{
  "cond_dim": 192,
  "eps": 1e-08,
  "precondition_frequency": 32,
  "grad_clip": 5.0,
  "batch_size": 64,
  "adamw_weight_decay_other_params": 0
}
Rows from block 5 of a small class-conditioned image diffusion model, named by matrix and row number. Rows with one number within an expert belong to one neuron, the router's apart. Each number is 500 + 40 x the weight over its row's rms, rounded and kept within 0 to 999. All counts start at 0. Numbers have three digits each. After the name is the row's rms in percent of the matrix's.
Before each expert's rows are labels from the 100 images, of 14976 (inputs lightly noised), where the router gives the expert most weight on average: "responds to" is what is common among them. Only what is clearly more common there than usual is listed. The data: photos of arthropod specimens (BIOSCAN-5M).
# router: router (model.blocks.5.mlp.router.weight, 8x160, trained with AdamW), inputs 80-159
# gate: expert gate (model.blocks.5.mlp.gate, 8x160x160), inputs 80-159
# up: expert up (model.blocks.5.mlp.up, 8x160x160), inputs 80-159
# down: expert down (model.blocks.5.mlp.down, 8x160x160, transposed), outputs 80-159

# expert 1
responds to: order Hymenoptera
router.1 087:630511474496548535497506443470584475538557512504517456461474453493518545479489523493493535426495528465514442548491533451479428475533500514512521512521504421490571493466433493474535566470556473474507568402513478500486540537527504488467490483
gate.6 128:521519507488498520469563517433471521470507484455404561493589545532451513480494441480524542529505483476452534519503556488434466500441556502522502541529462554499471615582570499435490507511520461457503500526585436481508434526438499525539514516
up.6 131:465487502508491504489439512552548445570514540468574438487431490467554509495499580543455430506522430528577514480494480494583538495548496482474466472436556481525549430460456497511487506491507485505523500478466537484534554398498534463453454559
down.6 131:504474487487461543467501536445492543436517510517423582491418557479545512534509611462522456490517466525403507438488516531446558450553520517507521481551555473492530580460558485561537523476500462496479504466486489487483437542536502470542485484
gate.7 097:471518478491501534543534481521466427533524540477472503533548527504488560525477562487427533480485462569574558560560530461502452479493470504539543459489489432533547506467469554524497525536537519501633519528375505455474558533515510555522498516
up.7 119:601561543527523514536519505498512500391448571442468549439556556469478425507554523556500527527491506475536500452538532487483490535442527566541610537436506456493497600521537513471479476495428485529479489476501485521505569547548447492558536497
down.7 104:582539484487550508515472491498534475572477591466526461573540466461475540402429529460453512534507502493456533479531488469529478547474486553511395559520514432515521427500458470495475483485558511541531520542452509493484450459514547499476448511
gate.8 111:474532517527506444547520504508464535524455460532454498491521494440464453496480557447435519493483459476459496516473465492539620572471445542567445469504446556556479485478510520454455549556487501536502507478465506517458487517500534484545490545
up.8 126:512402502483479523554424525477553556530456479580497495446555475446493444447460543465487559528487501516477510489500478495532516523423426506496484529557506546504473467407502557463441480466436521552474474483487522503443549497552563512495449540
down.8 127:527440476516432566473562523519490468482455498558521541590529527449508513512541558519481550526515512502490533446484538535482476490471542512451552559438549597479482498416479478478473490479514462518519513479492464479413482456583454472577566455
gate.9 110:486556472498507504544486499506441481426499432506464535382504510516441525509517490440614560505519533471471511515445500497529481513491512505532530504538508480482503518552455484412501544450515500523512590501564457572457522439506474491558471492
up.9 099:521520467495483542537555518528474442457520446508452542416578498526480526518510487510530537486531452513479530491447532520492462475489494501524478521539521557498505543573440435430531556492549494492478598547569440502451481466484490522556504539
down.9 116:513496587507539493503513433508542464529490546494514469600480529505451516424478482529467511473519490494562444530513541470511466568508510477488491450444449515521522513505517531469471493558509569592507457511567490488488500592468470516486440502
gate.10 101:448492536478511533433543505465554501533521448488515506525509464430481496493493476574468571558512498528503426524490508505496466556485481521447489518586545532533405505523503459447551500461441470498567502520471451481480502506463451456484548412
up.10 102:599424445463539462571504488524479455419539519460460437456440540541527516511512497566506452444494494508559498487577448421475437464498487418465494430506471472424482465494492534540487516559556490491522512494548559515521506491520521462480495589
down.10 093:609506533504541489535551504501550494561520447475485478471528537515509503462493498405469509489492510496522510564458480464497491488458508486445483548546526487436527496548538459424575542472453525423450469508476485549507476513454536451481470537
gate.11 094:553540500451451538485537461507539480471464442469456512485484511454491459479518528466461390470467534428478513505508474531467564550517549487514501454503484449566495473481449531459523516520503506561506537535477567486471508504543530505518438561
up.11 106:585531512428522475502427515467480500456456383518484545417532419460490472483538489495545558492513522492448487535439500489486461510483482536469481506549488469538453500490467503430467539473470530568534595456453568485452475503469540453507450548
down.11 095:522517476527420462496566498520472530506475448519519477562517511480473511456489505471348581474489476472509502504451513468503490550505503543515513522449487486507458467503499529472477540447513464522471430525564489475479521495474507533513526453
gate.12 113:338506430538489542513529514481486531515492500494551524549446477434497476554546483485543592538505511521459619498511430494514466540498464500461503478537492411529536488418476473546540481592513420512386492526489480483489478515535523537403487551
up.12 112:609540569496380524462480562497517502504465476484455528474542501532452493455466552428475461552495502479482468525472593543538534455526566531528515466536523590539437531582567498441427516497503508544516501545459527503501532460482505460580543448
down.12 112:606473478519502491452564473490508440510485502493598465552536528526484525555544537540445418535509464490553408519459496513484542482534459480537501534529506579517411505564414514405452473507526502555498504488608474499491495565452473473401483561
gate.13 100:554492521501520411545500478533550467422476480428561466498504558479499499493501513536476477450531468519552531497499557477503526583469492566552466527481438487577484511489518481533509562559589529418577522495487556477456433501464463415474506507
up.13 095:582439491533585544454479456518488513504513494504490493440545494524552545470557554438497538551498484437522482544447535506474526512537523473501470572582560525537655528474501537466420524521471521365476520498546434542474509496438505534482471511
down.13 097:536486578459538547473501484492439471469558550508534463465491555523552438385471550543480467615499507523471538512550497575503516454523497448480457467494546473488497496458508527492495457493576550485581497529447543524512462496496484358464499454
gate.14 099:559505500490427512459521494516553490470569476477407495540430575531473520499467559431522437441468498491498540489488520535496528543514521418479522415458463486504577500541507496506552482561520466475571503547458505466454469498584519480479438541
up.14 114:429485548492458530498524522474562524465479559524402498538486509584438443552494470541523476470481455510485506497441486476497570471492495465503482501492478547438541538604586510466519481526533517477529477494452512475462411506530502524532472523
down.14 107:413480438504444514501468486501540468517504562507598503465470487569433560433516490479482505483504453499532502509462529477489543512521490449520509474513458531441543473583415468484515505488449487470504502552526488480454559494503507452478509482
gate.15 096:480538466508431464507564505536528569577545485549522520436397549472437508552575477499520548518512494535548458559544517572534506446566547481476502512487546509486559517461615425454464413510506492445493426498481465505486535527558520525544486546
up.15 081:484511500531496468461533501507523516539512519500513541412428506571414488561616492480491499481534459497551496552531519556501544463569582486477534492546440492489541493463587447522426480536564505508527436502448520478526516504583537399522492541
down.15 093:505510484505471454465453512518501470465526504519430519591418503529432497406408499492522556484498522486479444527509544523520512447531433480440443519517511504442498484447416614463452460445482473419531575498494488527473494490544473526436526487
gate.16 111:484504457532496537512496523490435495422462477505423488505474551518522431514424516490498480469525493486565518500494488560522518552473582419486490489556512523523476452528467485474509487538556460481487495483452536479454543420473470542462520561
up.16 108:523574536485492456532441572415503531565523517459596564472523478433521545497542498541533560580466506518447473529483554482499517472508485543513487466486501516482503584470427515528483548462433482489517518518527459486534491561527463453521495439
down.16 102:464528486522463483460496472509551515462533476463437484528459533460476438530427485508480476589525510518589471518482523472522477464485550552526498516566495490481505475460512490503487504465542503509492524471524557514529540442564467510470560543
gate.17 098:557486490476506545477506539581501552517469499516498448500514493566579554467514522525517506498514465471526512473472609526499492550540493464476455495495545581579556547524515493409494447470532506468554538513469456483439507515462472520501509605
up.17 090:548449538496518416490456465550459584528493482507511487499479517525527518497455498566539537447551422505458465478439476467487443553437511485509490523503562495563468467465552462480500550494542549511525563504478526493461554497556509431479483500
down.17 077:551470454522559514524438513487495485521583517475477524471464483506534401429493487436497527523477568493502466520474506498471493500536431468475461521496550493507493513509482521484404467499543503543468516537520473512491504515517488473489437465
gate.18 116:516493544480518434464537529441480486523528454463511500439404523593493527528535509430473560519534491513572455479560531527488451512537524501503486538518464528552546458468409524542490544537400478462546467537447486545513446542463539441455522501
up.18 121:519499523468534459457544496467456499492525477485536518498409467606524465524513471415428555536532497523563497493577491554477423515551517499521496516507399511539535454488380480515482566499444465476508474546500456518506450534493544541421474512
down.18 111:541526460520556467472496518529478510491522487455467500561416525577504481452488513536481581554492515515437574492562479519510442500541490493509517593476441518562438550490598493505534543472568532464552521501497535539500542467505475509546470502
gate.19 107:500429570466474488433520506576486466448482518475467519515547490529574512471473529426475537541483455512487477481471461500530470431534552539461470505531544552489493523553539486485481517461541464500527494511553560537453563432512543499503443511
up.19 102:548501529500509431530445480470445550499459463467505489532455508548483516436552492600597434529503541512460457528421482541470522519475461510460533428447518535448440489479572510495467512486517552486447531469445511546528432554519484525521564495
down.19 099:596479505460524497379457519504438518485449539551512489534519509502531494568484493554568486524483437503511524488497535558512533456502521553493519496628554485489434463467549438558440541545464484497471463469481521449484502483430443439526502515
gate.20 085:485487530512496515517498503457535471565517444491533534502497483493501523458547506475491460569507488522499536568514594458470412528540474517539536412515473592534530540482483398469422532531561434458450583520467525489497499545517467582491492477
up.20 087:484483466505491481497575498531498506584501563451498501429568517489468515532498533528394432494457465518496482484539445401562513555456468523531497447556467539500446448439530524513507471483515465523481484538423565476536458521525496602502484466
down.20 092:474506497515499464517435493499498519436523470489463493463538443481474460576510542521495479569490396458521488492476460504481513574482513551508509424505567515516520454485465534490491487563481528498634506477536509483508526475426541607519446544
gate.21 112:563491502473491472568538512507624544525500578519485499486494467517488478520475486569499531414531453515504513533541550421504461477535506513578511483538426526556506461513466424527468549477534497485608530480475513467453476487538489459476458455
up.21 108:506498498556532464494456526476442554511515442495457484475484577463523561519581513500464501574529512523542454543539510582478499534534489454469479472623519482516500522489490613458580471563419506392543479580491432496508502485521512500496531522
down.21 111:503510498472566465512571500507468436498503441489527517559479411486510469486449510466518478515468493563435487548547475570526479523521502485530513559445476444515477490504537336481610508519609479414499508478553549500517494503504486513487441507
gate.22 086:552561472476478557506484422492492482542552482485507529530476503532552525506517499411545495503553482495586526478457533528568453513505429504527388438563508519539589449468501529496451411568513479472524490507481453435479581564517458529451487514
up.22 066:528457560488541433491486555422469513461498509519510405485547529497490472471523504527442474518462542466448527485544478506447558515522544515431528543433511493431461504549483441497521567439453491520479519454422530512497488413415492442571567479
down.22 084:470528484445447471466433443535554495520509500509500485461509502526582441577473438431566529546500465483470495459552505486452577420513427539469512527604498485445415478504483439518509539528519512500477524498481468524490545517440556500468439484

# expert 7
responds to: order Lepidoptera
router.7 075:521553517534472510473460496501555419529567505499496494483502484495526548562511573481547455468545496456523499514499578507472519355538512555525494554451461422521498497491499609503455555428513475494574545483496473495470575554544537545497572503
gate.6 089:459489528540515530477425519515471477468514492515457545444515500524483511489502501459563475530542439534469609524469528557554555454561532539460497573525542563551472542522533526481447508437513479485424500397502479501522478494481499514548522474
up.6 093:453477522486605482625515460509554546481480527504444523489519601502443489607521485558384461451507462511547518475463499545488468495476465456490526578489538558566490528552559477496500447488403519486504495513513514468486495549481505482516502557
down.6 117:452546566510466501419535559504394548485528562487515496528483583488496509505482509516457462530535515528468441524563554503534469530495520471532500530515424448434444570454557447518504507425493498543432489583433511484485471526511470462501488487
gate.7 092:513487547499434482545512480471527501503452546533547484555540530474529470434534451549568449494494539495500556481537529476526496509502481534553474457486424436480490483460482491549430501510570492451484497469406524521508497548519540486485496485
up.7 078:534454416490506512445512502444446499534530488513465518468493491521491519539542522450426518509497446501457624484492436512503435480545529492548515475483501416480520503457511419502441504540501468481368511508454458505522481519465502648491408500
down.7 079:473495514494493564497478481502561492474500514524512480467446570467496490460513504561489516542488458488511490495475498511501447541507493496450483483450539397571564483463489543478465491624471583468566469527521544471492518484501507430568548487
gate.8 080:477475503521386525514531477520475533546527532535517472489485489486525564526474506491488529525484563528517562496545500507489492493513515521463531468520522369482508504499477538536470463521484536492473491499530486503508482534497523543497414486
up.8 081:469460535513380484531438536507495538530531545520483547526521530509546542531484514451441472491495492490481505520563543497519495471519467502436521327533552347550488527502514556545517480532567461503411486480516482504512493537515501512482475541
down.8 082:506530486517410521510555511510449502477534522509497501479512569500526407512521505546560482517500533496474539477545496526494504412498495500415496528526566412497427508473544481546414503470520490443498487467404543478487486474473498478527501476
gate.9 092:462533501428463515430536514531505500547491498511434439515493542515516478574465497505489473525525530608491532445437509501570454550476484557484511500518538531527510531418491477493554455512503470429511484514501521558473554466485438526451429466
up.9 088:572536550466509479530462555461491489463487570485479465512424528536518428572520497556544498466570549521463523460481503439581559517453419541558493461507493508489446504480529511475430447467532435437476536497482467495485508460507432480469418488
down.9 092:532503523487480451446455486436470502478536505517496506476485469501517453366497523565542476534484471488485521511399508505503538508507485544498506459479553408474518526483540516488468491544475512496485457474484525439480498470476506535499563419
gate.10 113:480538464469480525474509490500542542533564474496471500520486489493479500489467530499520446492535464484495597572543555525505501516525507486464511536505525502538544476494473473447567548556480449538544538514509460480462534492575553393525560514
up.10 129:477563491558446471489505447469528515477441548459472476473550480469538555529512452493463501416435521458442538498426457481462550503516438455529460490500500528520505520552500497511529450496524544443461519468460523516516442469505467501530422561
down.10 109:496556521481466461495484574533559484528462557455538497534526524461532462441464437508552484423559533446575542502431558482534533516484540444504535474514447502520544511558524468512528457518480452461509454552569456534524552549517546532493588478
gate.11 092:537493495445474465487464552474514508553442507454519458481534524481522586475508541535390472503486524522488504557513511517472496517504463555515448511527480499467570455546504496433469558516487520458569481539496552543556554522476470443532483481
up.11 083:485439557515527555523493429529509457460514528578551511593514495480490414503536404455477474532558468457481516524475549477484502560457524443478552537461483503514477536458528588535541483492504492471458487458441468479470463490459521609519522525
down.11 092:419504544495430560529495536512451528536540454496466466484515520485512510452468463541570576480511524564440578488446494494481497485489511537527495501560517535438408503460471460514512492498472473457524515549372555531499597504555538584485510476
gate.12 094:478480461487489480541528512526504473502539522492443491497473468480498574537481539498557477438451424442512521496584498507509545453504465443497516509543523430546471461479518487525503464554457484554516486570507474451482523501529519479492511560
up.12 095:492482464479498538493559494487445460479554485487466545508484368559498482507474544509555486540528493558496497513553510540518543439522516410452510522508577483466500486490483567451453519440473467525478507530516516528449476503484527497538541530
down.12 097:517481507499453489510482488484488524480525521521534492462491575511514455445509536484340491479516466525461431526575478536483476403505503478474501521518527471476452493477518393479485504303511500501480515483481488492480468470481469485489491476
gate.13 089:536428521523500499530537552498540490505501542490560478554476583510517508511502545499437423494500480475536496502518519490507460539434394543531496452491520494514574481449410469561541472571481461467598441524501469505555490565575518521499519469
up.13 112:512591534438527479509447451471517514505545444488454463455463485475486548495495477499477555459528529470438467459491454518495562491523577417394542482532539503529489507573602528450500456515504528572556524498489532518437506472509553514484457588
down.13 089:507561511508538476466542520518506480492498463481539488531466534518486488553487474533524461432486501461532521503498501531504530472511474436454499521476484517523512503537454449483549477563511518523371502443460474504493486512528470500487536449
gate.14 106:536485487504500522497573476498511484466484496526436492560535590481479465548452515522435466465485477473504510471526557551493486536499503501522511472484545492502625529514525595520507487519465481515487508504506554498507477516533497391499438512
up.14 109:535519499535560529552569487473537480459458496518456491532510556459498436517462513536418470461466472479507540478455541526503444544536509515537457444499464489502604537500533593515500475504508465528531565531471531488521456507528489446445496543
down.14 104:513525472463557496551442507517485535497515501491554520436536502491499541469593518432541538494518451470492489472503416542473483532527480487636509523430512489495528488510411418520542481464524526496530491509524471512517514472558519548536524460
gate.15 099:463544513541443417486513522497531473511514493508464526506493514455565432485540509488487517513504478456496555544490476475447496536488524513474480509541505526538514501562485482447536517541505489497494552529514480414422563440507494505464497501
up.15 096:505493443549476514479506488474527509465428499479595527495479487493526519510486523482467547562459423514558501432478510464532494489468471511484526514499512484518496453473579506532463484491495430525516465530514502552530522486536456549542448452
down.15 096:489485497562485511514510435450496456485493449494541525530457526439427490565536554514521567569461516500539521426513477506507558440530494526544481569501491533568402496489483521443545499498514446497506509547445470489457559506509517450458512514
gate.16 097:521523506523560489491512497448544442443515505460432526490447452468480531560540542516561564552500428503515409537464469486522487468550513526456479532509492573562396499535475516521458511388476438442535507540522476502462517533472517492487462472
up.16 100:497533468471558511506467474488541492508568535508443483517477454492473586516475588479480564476484481492528454497476475489461513528500464420508504548511454424461463430499497474456504502506512494525483526623497519526477534493538489498531455536
down.16 110:379487550523518405556487488510479514496509529485510501512504520475465477461482519498498497532502446460503450495544529438508463572493522470499496452441477519486476541475506369474434490418469508530550501434543501437480492510483490546495468506
gate.17 090:519464569511475471561420467459512525498536520472515508611503489492527525569544520545558415477483517466520451460450474458513482522507443506472472511544545454518605482494578491467471490472482508418595448477442498479512484521469530493509506483
up.17 083:482543476525525517437449522526498467526504480496508500577477505467535510604505510477481508584494531515484611507429521533539485564497538582393500498472522393555540521446474538449544542512515448479518530439539482528520487537508480426457484530
down.17 086:541511498497416569499477458502565470521471501537496460475496446503524546496480502481550523500510522528540445494438496493499507515495498521538506530513513538550559452517461529460478491671503506512481520518586518528509517513489525476479488475
gate.18 106:450545484484466502547504506514527471490465521514476573483532512482503460545570494461382490457524510555487551468458525541470540479509484528453476492491455562513556517473555515465506434511514560520503505450525499526503486482502558486459494420
up.18 102:481548517508463500599468486516571502504462490484420494524556487480501541480515492483547478493479480506503389396548560492471524512554420504491476503528509480493472514517516448467535507555473483461540471500492530497512420524532561457467473513
down.18 114:535563495478557489504496557485515545473461446539555429533557430514482498504496503547541441503515504533499441477546461548507559487580531524544488489569444506504518455501476535487464459477501521525484528520525456541518511482483479399514452530
gate.19 094:505549476552421487552491512513591536485479542477465530500503460500526510486500537540467458434529493521575517403570572445513503569492467511557475589561463502552472516548576470482437480595505531483550519497567500461501506524577520471463484507
up.19 116:553519525479473503510562402569592568506503496445472476468464383518503460466479485543520440502511510520533472526471488547543437509458474520504480492507524488560494506573452499544481465513441501548503521467543517493530501513479478558526485503
down.19 094:511514510498552453478416605477510487506487487463504516530453566472516563532515470494381482557521520481503488536487505565481458443452499498496537489483512513520546479549545500506534487431545509517535486564507489492528486430457489395484512481
gate.20 095:506504487509481561472603447490532454552530514467456500503482526524542532513475537402477538418483462515541519517548535477452504427534517490515520509496485514559603461476453514546496489541530452544632513525436484466480525557560524411493523523
up.20 116:608532481464496503499498493504413524470482468421522538397527537511498514484607483429472509539493556483535510502547496519432410447484500489518530554540480484545467517505416556474446467522399454466496442510476410532537518544501521476478493470
down.20 097:583517496512528469487510492516385461525496477454504467587534480493500442508407477570508522541500524485455499507568517513562387446481495508511458522447497485541502512487558401477435475571583517470511563462559572511488486491521477474495552566
gate.21 090:458446450576494536534543431492499518486513494473460484521522537499462522475466490445444493495501490466511523508535514507501520494528523453466456426491459496487580473473474529527564455563490495482526488528560463433494509440544524561534484474
up.21 104:453544537487448544473503470489508481527512496520475503501442494452545465488520514536488505489491470500430488462476553531539554532469491601557542491402526529489601511513476537441528560512504496491451504573433494524492485597572510489488547550
down.21 097:476543519552476534432434548482440501464479434494528494477488501510481533598526526527557509542525480488467491498488508529513519501504490515533498464580515560493597500517514526470527545625483512493522468446507526503481518486524522495489537477
gate.22 088:434534497486345567473569469546450424505543495485428514540492503501529507484483539463445462474481501513534532500569529567518496466541506479534526434488494472520500497491488472550488499552561473531562510556457516486475541541589562537512447575
up.22 102:555479518566412518459548496507481549503529594472473530505578547526523509527539537547495459536432495470458489594533544559485529451535528425523485516532535496534482554517489475421475485536452488504489472510537545540549509516496584501518462482
down.22 097:559504496566396564449492507518479499517472569494527485514566470508519499537496495501592451500524508521541480600551504542499513385513526480525527542508492491487470486528501533464453507546533561504493523488499496508494471516519483471476560533

# expert 6
responds to: order Lepidoptera
router.6 091:501439508494407528490500508495504465475510500519528528494506599496524508673491471500481463431526536530461453539462475491453499495478486546490501503424498518485501532483465453514512532538443508517612540461470494542468511504469507400487546502
gate.6 097:557435523554461519475506558537550522553507497494427497464545476567504544516510510452431446479483409439495511456547562506510535500538521461480538429515458443552479521520521490526507493526516488533466608512491541514500494445524535459527559543
up.6 104:441506456490491483542495469521454467455508518488560470526438579410514550500533453528541416432491593567517467546459449505458519467507510521486443516531497482504568497450437476578488526565506480512569478480511520442461489498492483506467470511
down.6 105:491514557499479535528489489504487478550493482495482525442449469469516512531508513492617338474483545539541455478469514533491548471489518503436543491487531460546554495502527549532475522611513534526491487535496500426487508545450512532504469423
gate.7 117:527487540499476567506524470517539552557501538485418535520581411494459519489476499481519449540468468514473462554491554470545503520565481520552473444553515461506493551543593535423486452511498536520481490525545484465456502517472476506625501402
up.7 110:512498519493444563534513466492577537574560572461438506526565467490490517479469546445505450524483449504462527545484575457481506518550499532539492440536522481498515554540598554407469461538526516520523489518533493433466501509482469465589520408
down.7 105:500532482501525455522495505504534460463506512466521485500550494502465494428515534473357567498501460518532505522496430486497522545531486536503510479458508519529489495553417499466516490456513494539433527557450514488518498524463525577438365597
gate.8 088:564497509536483491510537497539486452509507554504537503482494439537498497481534493511692581473483498480491508482517435463527503399521510528489511487468539586518501495461536509558519446393490490558583431522540508471535533540453536479533539506
up.8 076:547519491498476513496437512522548590527521537520497538430507525507510470576506460540404477553507543500506505478556478523479430491521553493521513471476466409495499482490497551522532446477537480473460494495520505504565492463504523500475439483
down.8 090:541540524491543533495519518495506533502493486505519479463496524511503542534548497485438461443521567540486447493472489495503502491523499487602494517473473505486543503517478544459653532526529468513316481499481521549506496512529542545521499473
gate.9 099:490449547470486543486498476475501466500525494501490478507477486505462515513537506467496518465513466483507421490481469439469453498474471498489524448559470488558611507472500452523542451583490497495601497481435499481463459510485478367466448459
up.9 117:518530463558466513574545528549519480539459468476463500490541470502501491512488521545476540504463509461463512454481461526590491507442499506526614515465498489448499560530527506471457477520525544539511569465499551551515598485560425495539551517
down.9 105:528546557460434463568448501452526537467440469494549505497557482478515484454519537458506506473519468411527524488495527538446477491429527492507401440550518523420505468519481543468480454534458437530467429533512422552499408511564562490477429509
gate.10 114:508504460439483507547515530581505421528564536431496563529418470494528486496496554555472470514501517515478502446497453507456454550511537575494501442396510499535497520468471496429508553460516452527554531513521522494461521523549558497559476528
up.10 095:502475467461474499558504514583462387541521497455486546479499518518483531474472546562476487503518469486483437503504505504488457479482508544550542421494513581502472494485488432461536537510504493537537574490442540515485557506504532442553525490
down.10 094:484558511547467399569486457421518587483512516463514460487458490523496500442560552433456514506507569501521501451513494533504465531484463547498476513591494550484434502514506537411494511513478523560548462512434432541479468481575527547439463481
gate.11 122:506555440480502433507487478491549558498517495570531485466461441410558448484516531529526540520441533515507497507422509500475516566501522575488479427531534583561533475419434476482494524533447565580489557511500476512477584452572502546515474590
up.11 110:542563457498501452517556438519545563505545477543519490465457451431525488514493535517483498528456544500509497509395484532473529541516533532509475520510540559554493467454405485473543500541462567587497546501470510504482540506580492559548415592
down.11 108:443498572510495479471558469521480519501501418523472544584482566421491510479545516549480543510537513458511468488450521533508531486425491502481507457410523537511445535420554539489451501479607469592523454485521499514464404530495534519487513422
gate.12 104:471510460529480481465469552505409402496458503521516494528534589491504513540476463461543540539521513501444520492487498455485562563450498516527490404466488616477480517497527487512443512471487487574562518485450511510501486493437501529520603440
up.12 106:475494497496602483498464533498480405502491516480509503498507534480483540475471483472458472453488530471470669515551498465517532473485455465495503501499453408456461489480515510511471491552512510501438481553506558488456498471492530504485464465
down.12 102:417456553488509541475483505499369498500479478528501453535515423513494494430517474486520526523485485523518532548525555511502496644486516481521486466525516447455322475508506433507462476485490459532545513528537499523498508494443506566510500474
gate.13 103:477478535503499471490584506493529588514451481490476579549515549496512455425521506480428508476539474403456481516538508444512479478514489504513545561529496526495527533573565573474514503520517426457457478480583468438529432496505543578525512474
up.13 105:518523433487535600448426510533456429523532487520502443480512526504565552514467528501484438502495549485526567508468492516538549498491502534455487448533490380471481518453446416502534493453472517499517506510416467513537617506493499452524518511
down.13 102:430537505501507468547518532521582506475572517516493578548481561501500511435526529439483582571543570582433487485459514545505519553445508548499546517513471491541446549455596553510537508499545429517532452454535483532488418498505551476514480473
gate.14 110:486547453480468452474503501476549531512553503446497475491491474491465488428515518456435450502511490457500602511556542484516466462460514478530527558564460527530516461528496510452564501539510453500514483565532484513481532471608491439518415464
up.14 129:533547532519442484520471426486528473501457457491477557486529477440520469486519474515446521475537528418434498494459460490463522493509473519488467489474507473559478472519536528535491426486467540529521558454469622475558458515489508514494441551
down.14 106:517589487484422479519533550515560519495455435487540451513538521457500510526498467498553498457496522409580543476461523479542541516512536498473518515508493509566522516540465467515532459523488469516508425558512414515558556502519525522506570457
gate.15 097:530515487472565505523545486535503487522506461441545543418519521485492527496473542457470438451499423478482623492482597571486472471516536544503521480453456509571459490523425450448533541518573443519504533548481507465454489485546475460484599500
up.15 107:513396497485541520556515575573543524526538450464526496445538520477541547501512515498509478474493482432494537516486541600453466503450514569498478503461476540493476442508435482505521537504523379504473497507477479532548441517568518451535515492
down.15 093:520444494535582531527542460457501481493486432459416473591549475502510480423510508530467505460522480429486551498467415557511454550457460554499517489520487581503518516505570536484547540467492570483545505504526500513516502485525496515485450549
gate.16 100:618492505473523515495487537531485533467495428471502565537454415560481483510481556469531472532580506554525523541477477537502480576519519392508472537565521461466486599515484502469445515530500548433501508578526496476503464446471496509504463442
up.16 085:416528521515462504512539479482524495540494537559495419481512524457547534479495461512484518477434478466482411457522511540530540512461518546510522467392526548536452428475521520516541527475478453559471467461480484524482528517501512531486630504
down.16 092:367517451478516532529476497542551522452534540551510588513589487476535488548490454450523553491553461434526446455521441465490526508481510568513469455517529503560517577482449535508534539473452528528529521493553485540472471443551488466481497437
gate.17 124:500608504509571492522507539527504472565467475544448473528497553509526514462509529507549468547471496509523525463478551563535503590447537522510581562529512582525514531497551545464518479589471588433516556484489492502442486489530465465471518553
up.17 128:517550534468584470534551507500553504526459517542505500535501521525539512503477500508576440505456546494541516445509542539530512565445521504474590512459485575518449464464513576502566504509409584470539559499532458509439455516504504463426487526
down.17 116:494568524547439520497488468520515469424474503545519521490471527490546447515489499484525483532518515472483482498528521511477467486446458488470389535473488527459383541439484471441517497527533444413522407497496560458427514503564513509596515488
gate.18 093:476528479538470442450408529484464421447526545509509528530470575480514498425506505485458516475486488521550535524516528473478428543528469475540499523541497417526469530526483509513477475559513522428588459581517488537450481474569455498468438517
up.18 106:479522475497507521539443584510415463610499529460478453542547534445566585518498515434514558562460461524506465522514502496512568469519475479489465487560515388510554472505504447472457476494551525485478500556537503475503461470510630540505485525
down.18 092:436502516491466542523579441489442535423484536465530552426500472460565433530480514599455564525544467537535474519497536491514571505497512502493506468462509387534585536479494531493407495525448494506551512450451542502484544542487453495477509457
gate.19 104:543483437538524452470461466482519549452550564486480462444471533494506544519461485488597500536456524478525551512473469560505472568452515469496507480544432500497505517511480461519510436526474540454585503456512455509491528452503402420494411488
up.19 095:532518450509520428505449539469601502504533502467529513486522449457523509492520508436528508503532509484449508558482528411476420456479517509484503545571481522553541477493492484437580486548524476496546521522474504506457528476572517465533389442
down.19 097:498461585454453445517560527523532480522549577503499503587500522483508447525541469529596461542545527493526497496506504524511457544424488464518474517498432448511458507462534558496512427541582484488516489515521535527499455546459561499465577512
gate.20 086:483502522463564461544534474506477556510487479466506507468495514494461524509462472534527443593538507445502474547502496534521486519519511487453492481475602693482462511513513521439472470494482541510453489516487512502527485519463458536549502477
up.20 080:514516515468469440531560488522517503527502492502479501519536537505518440465532498461544554517496486470513428510521529520474485568471513532589498429480446598564526452526496579474505538442472516472502489592431494480524481478482560581536558458
down.20 094:550549514497471483505414544515483574494529485470512531483519570497473502545510515550424417516505491496509479494476518469514469417479518470550520469496471599493417529476510507477570521480461521537465493396548484496478472497474494533499435532
gate.21 093:502501445511510501499490531495481537533456474514516541470525508457529457402490476489518565550502499503499525527474553525503499467520542530502482441521526572482470537479503502504503510509498479526409543455506478454521490535476470500517597471
up.21 092:555505502525552509532501443502555476487527548503454488466495440525518528538542532466525499443447474477552465408525494478441476360499477455558501550481428498478513456478502567527502488440496571457453490544566503510501496497527520582477401485
down.21 110:493507502509611467552550520500517511493478507513486497497511464493490506292522472458538523414502502539486476538462479489526506334504536521521520529551505497505524496507536469505495521607539450453487484531563496502495540515456519512481425517
gate.22 086:518448510489573410442488491499461479474445513518478477481434513502483463550489477504570517483481522523538470408509426544482502549493460502507467502479503542457437525504517507534454427440472540509507455534561506464478493482488517565473503510
up.22 096:558512472508472471485427476473529555526494503536515484434505464499510524453443490443403529438464516458482536489466450538492465438528469459505510504476512517454565507466516590521371509596525504478517554483515482525493549476488478529441486456
down.22 082:507482523517500548452494502496464516476511517498515507467519560506496515397471508545579483514504467571486499508536508520496528374490511515548490488587391395474530524477513440537521518609550506515342485457512508476502493520458468475478435536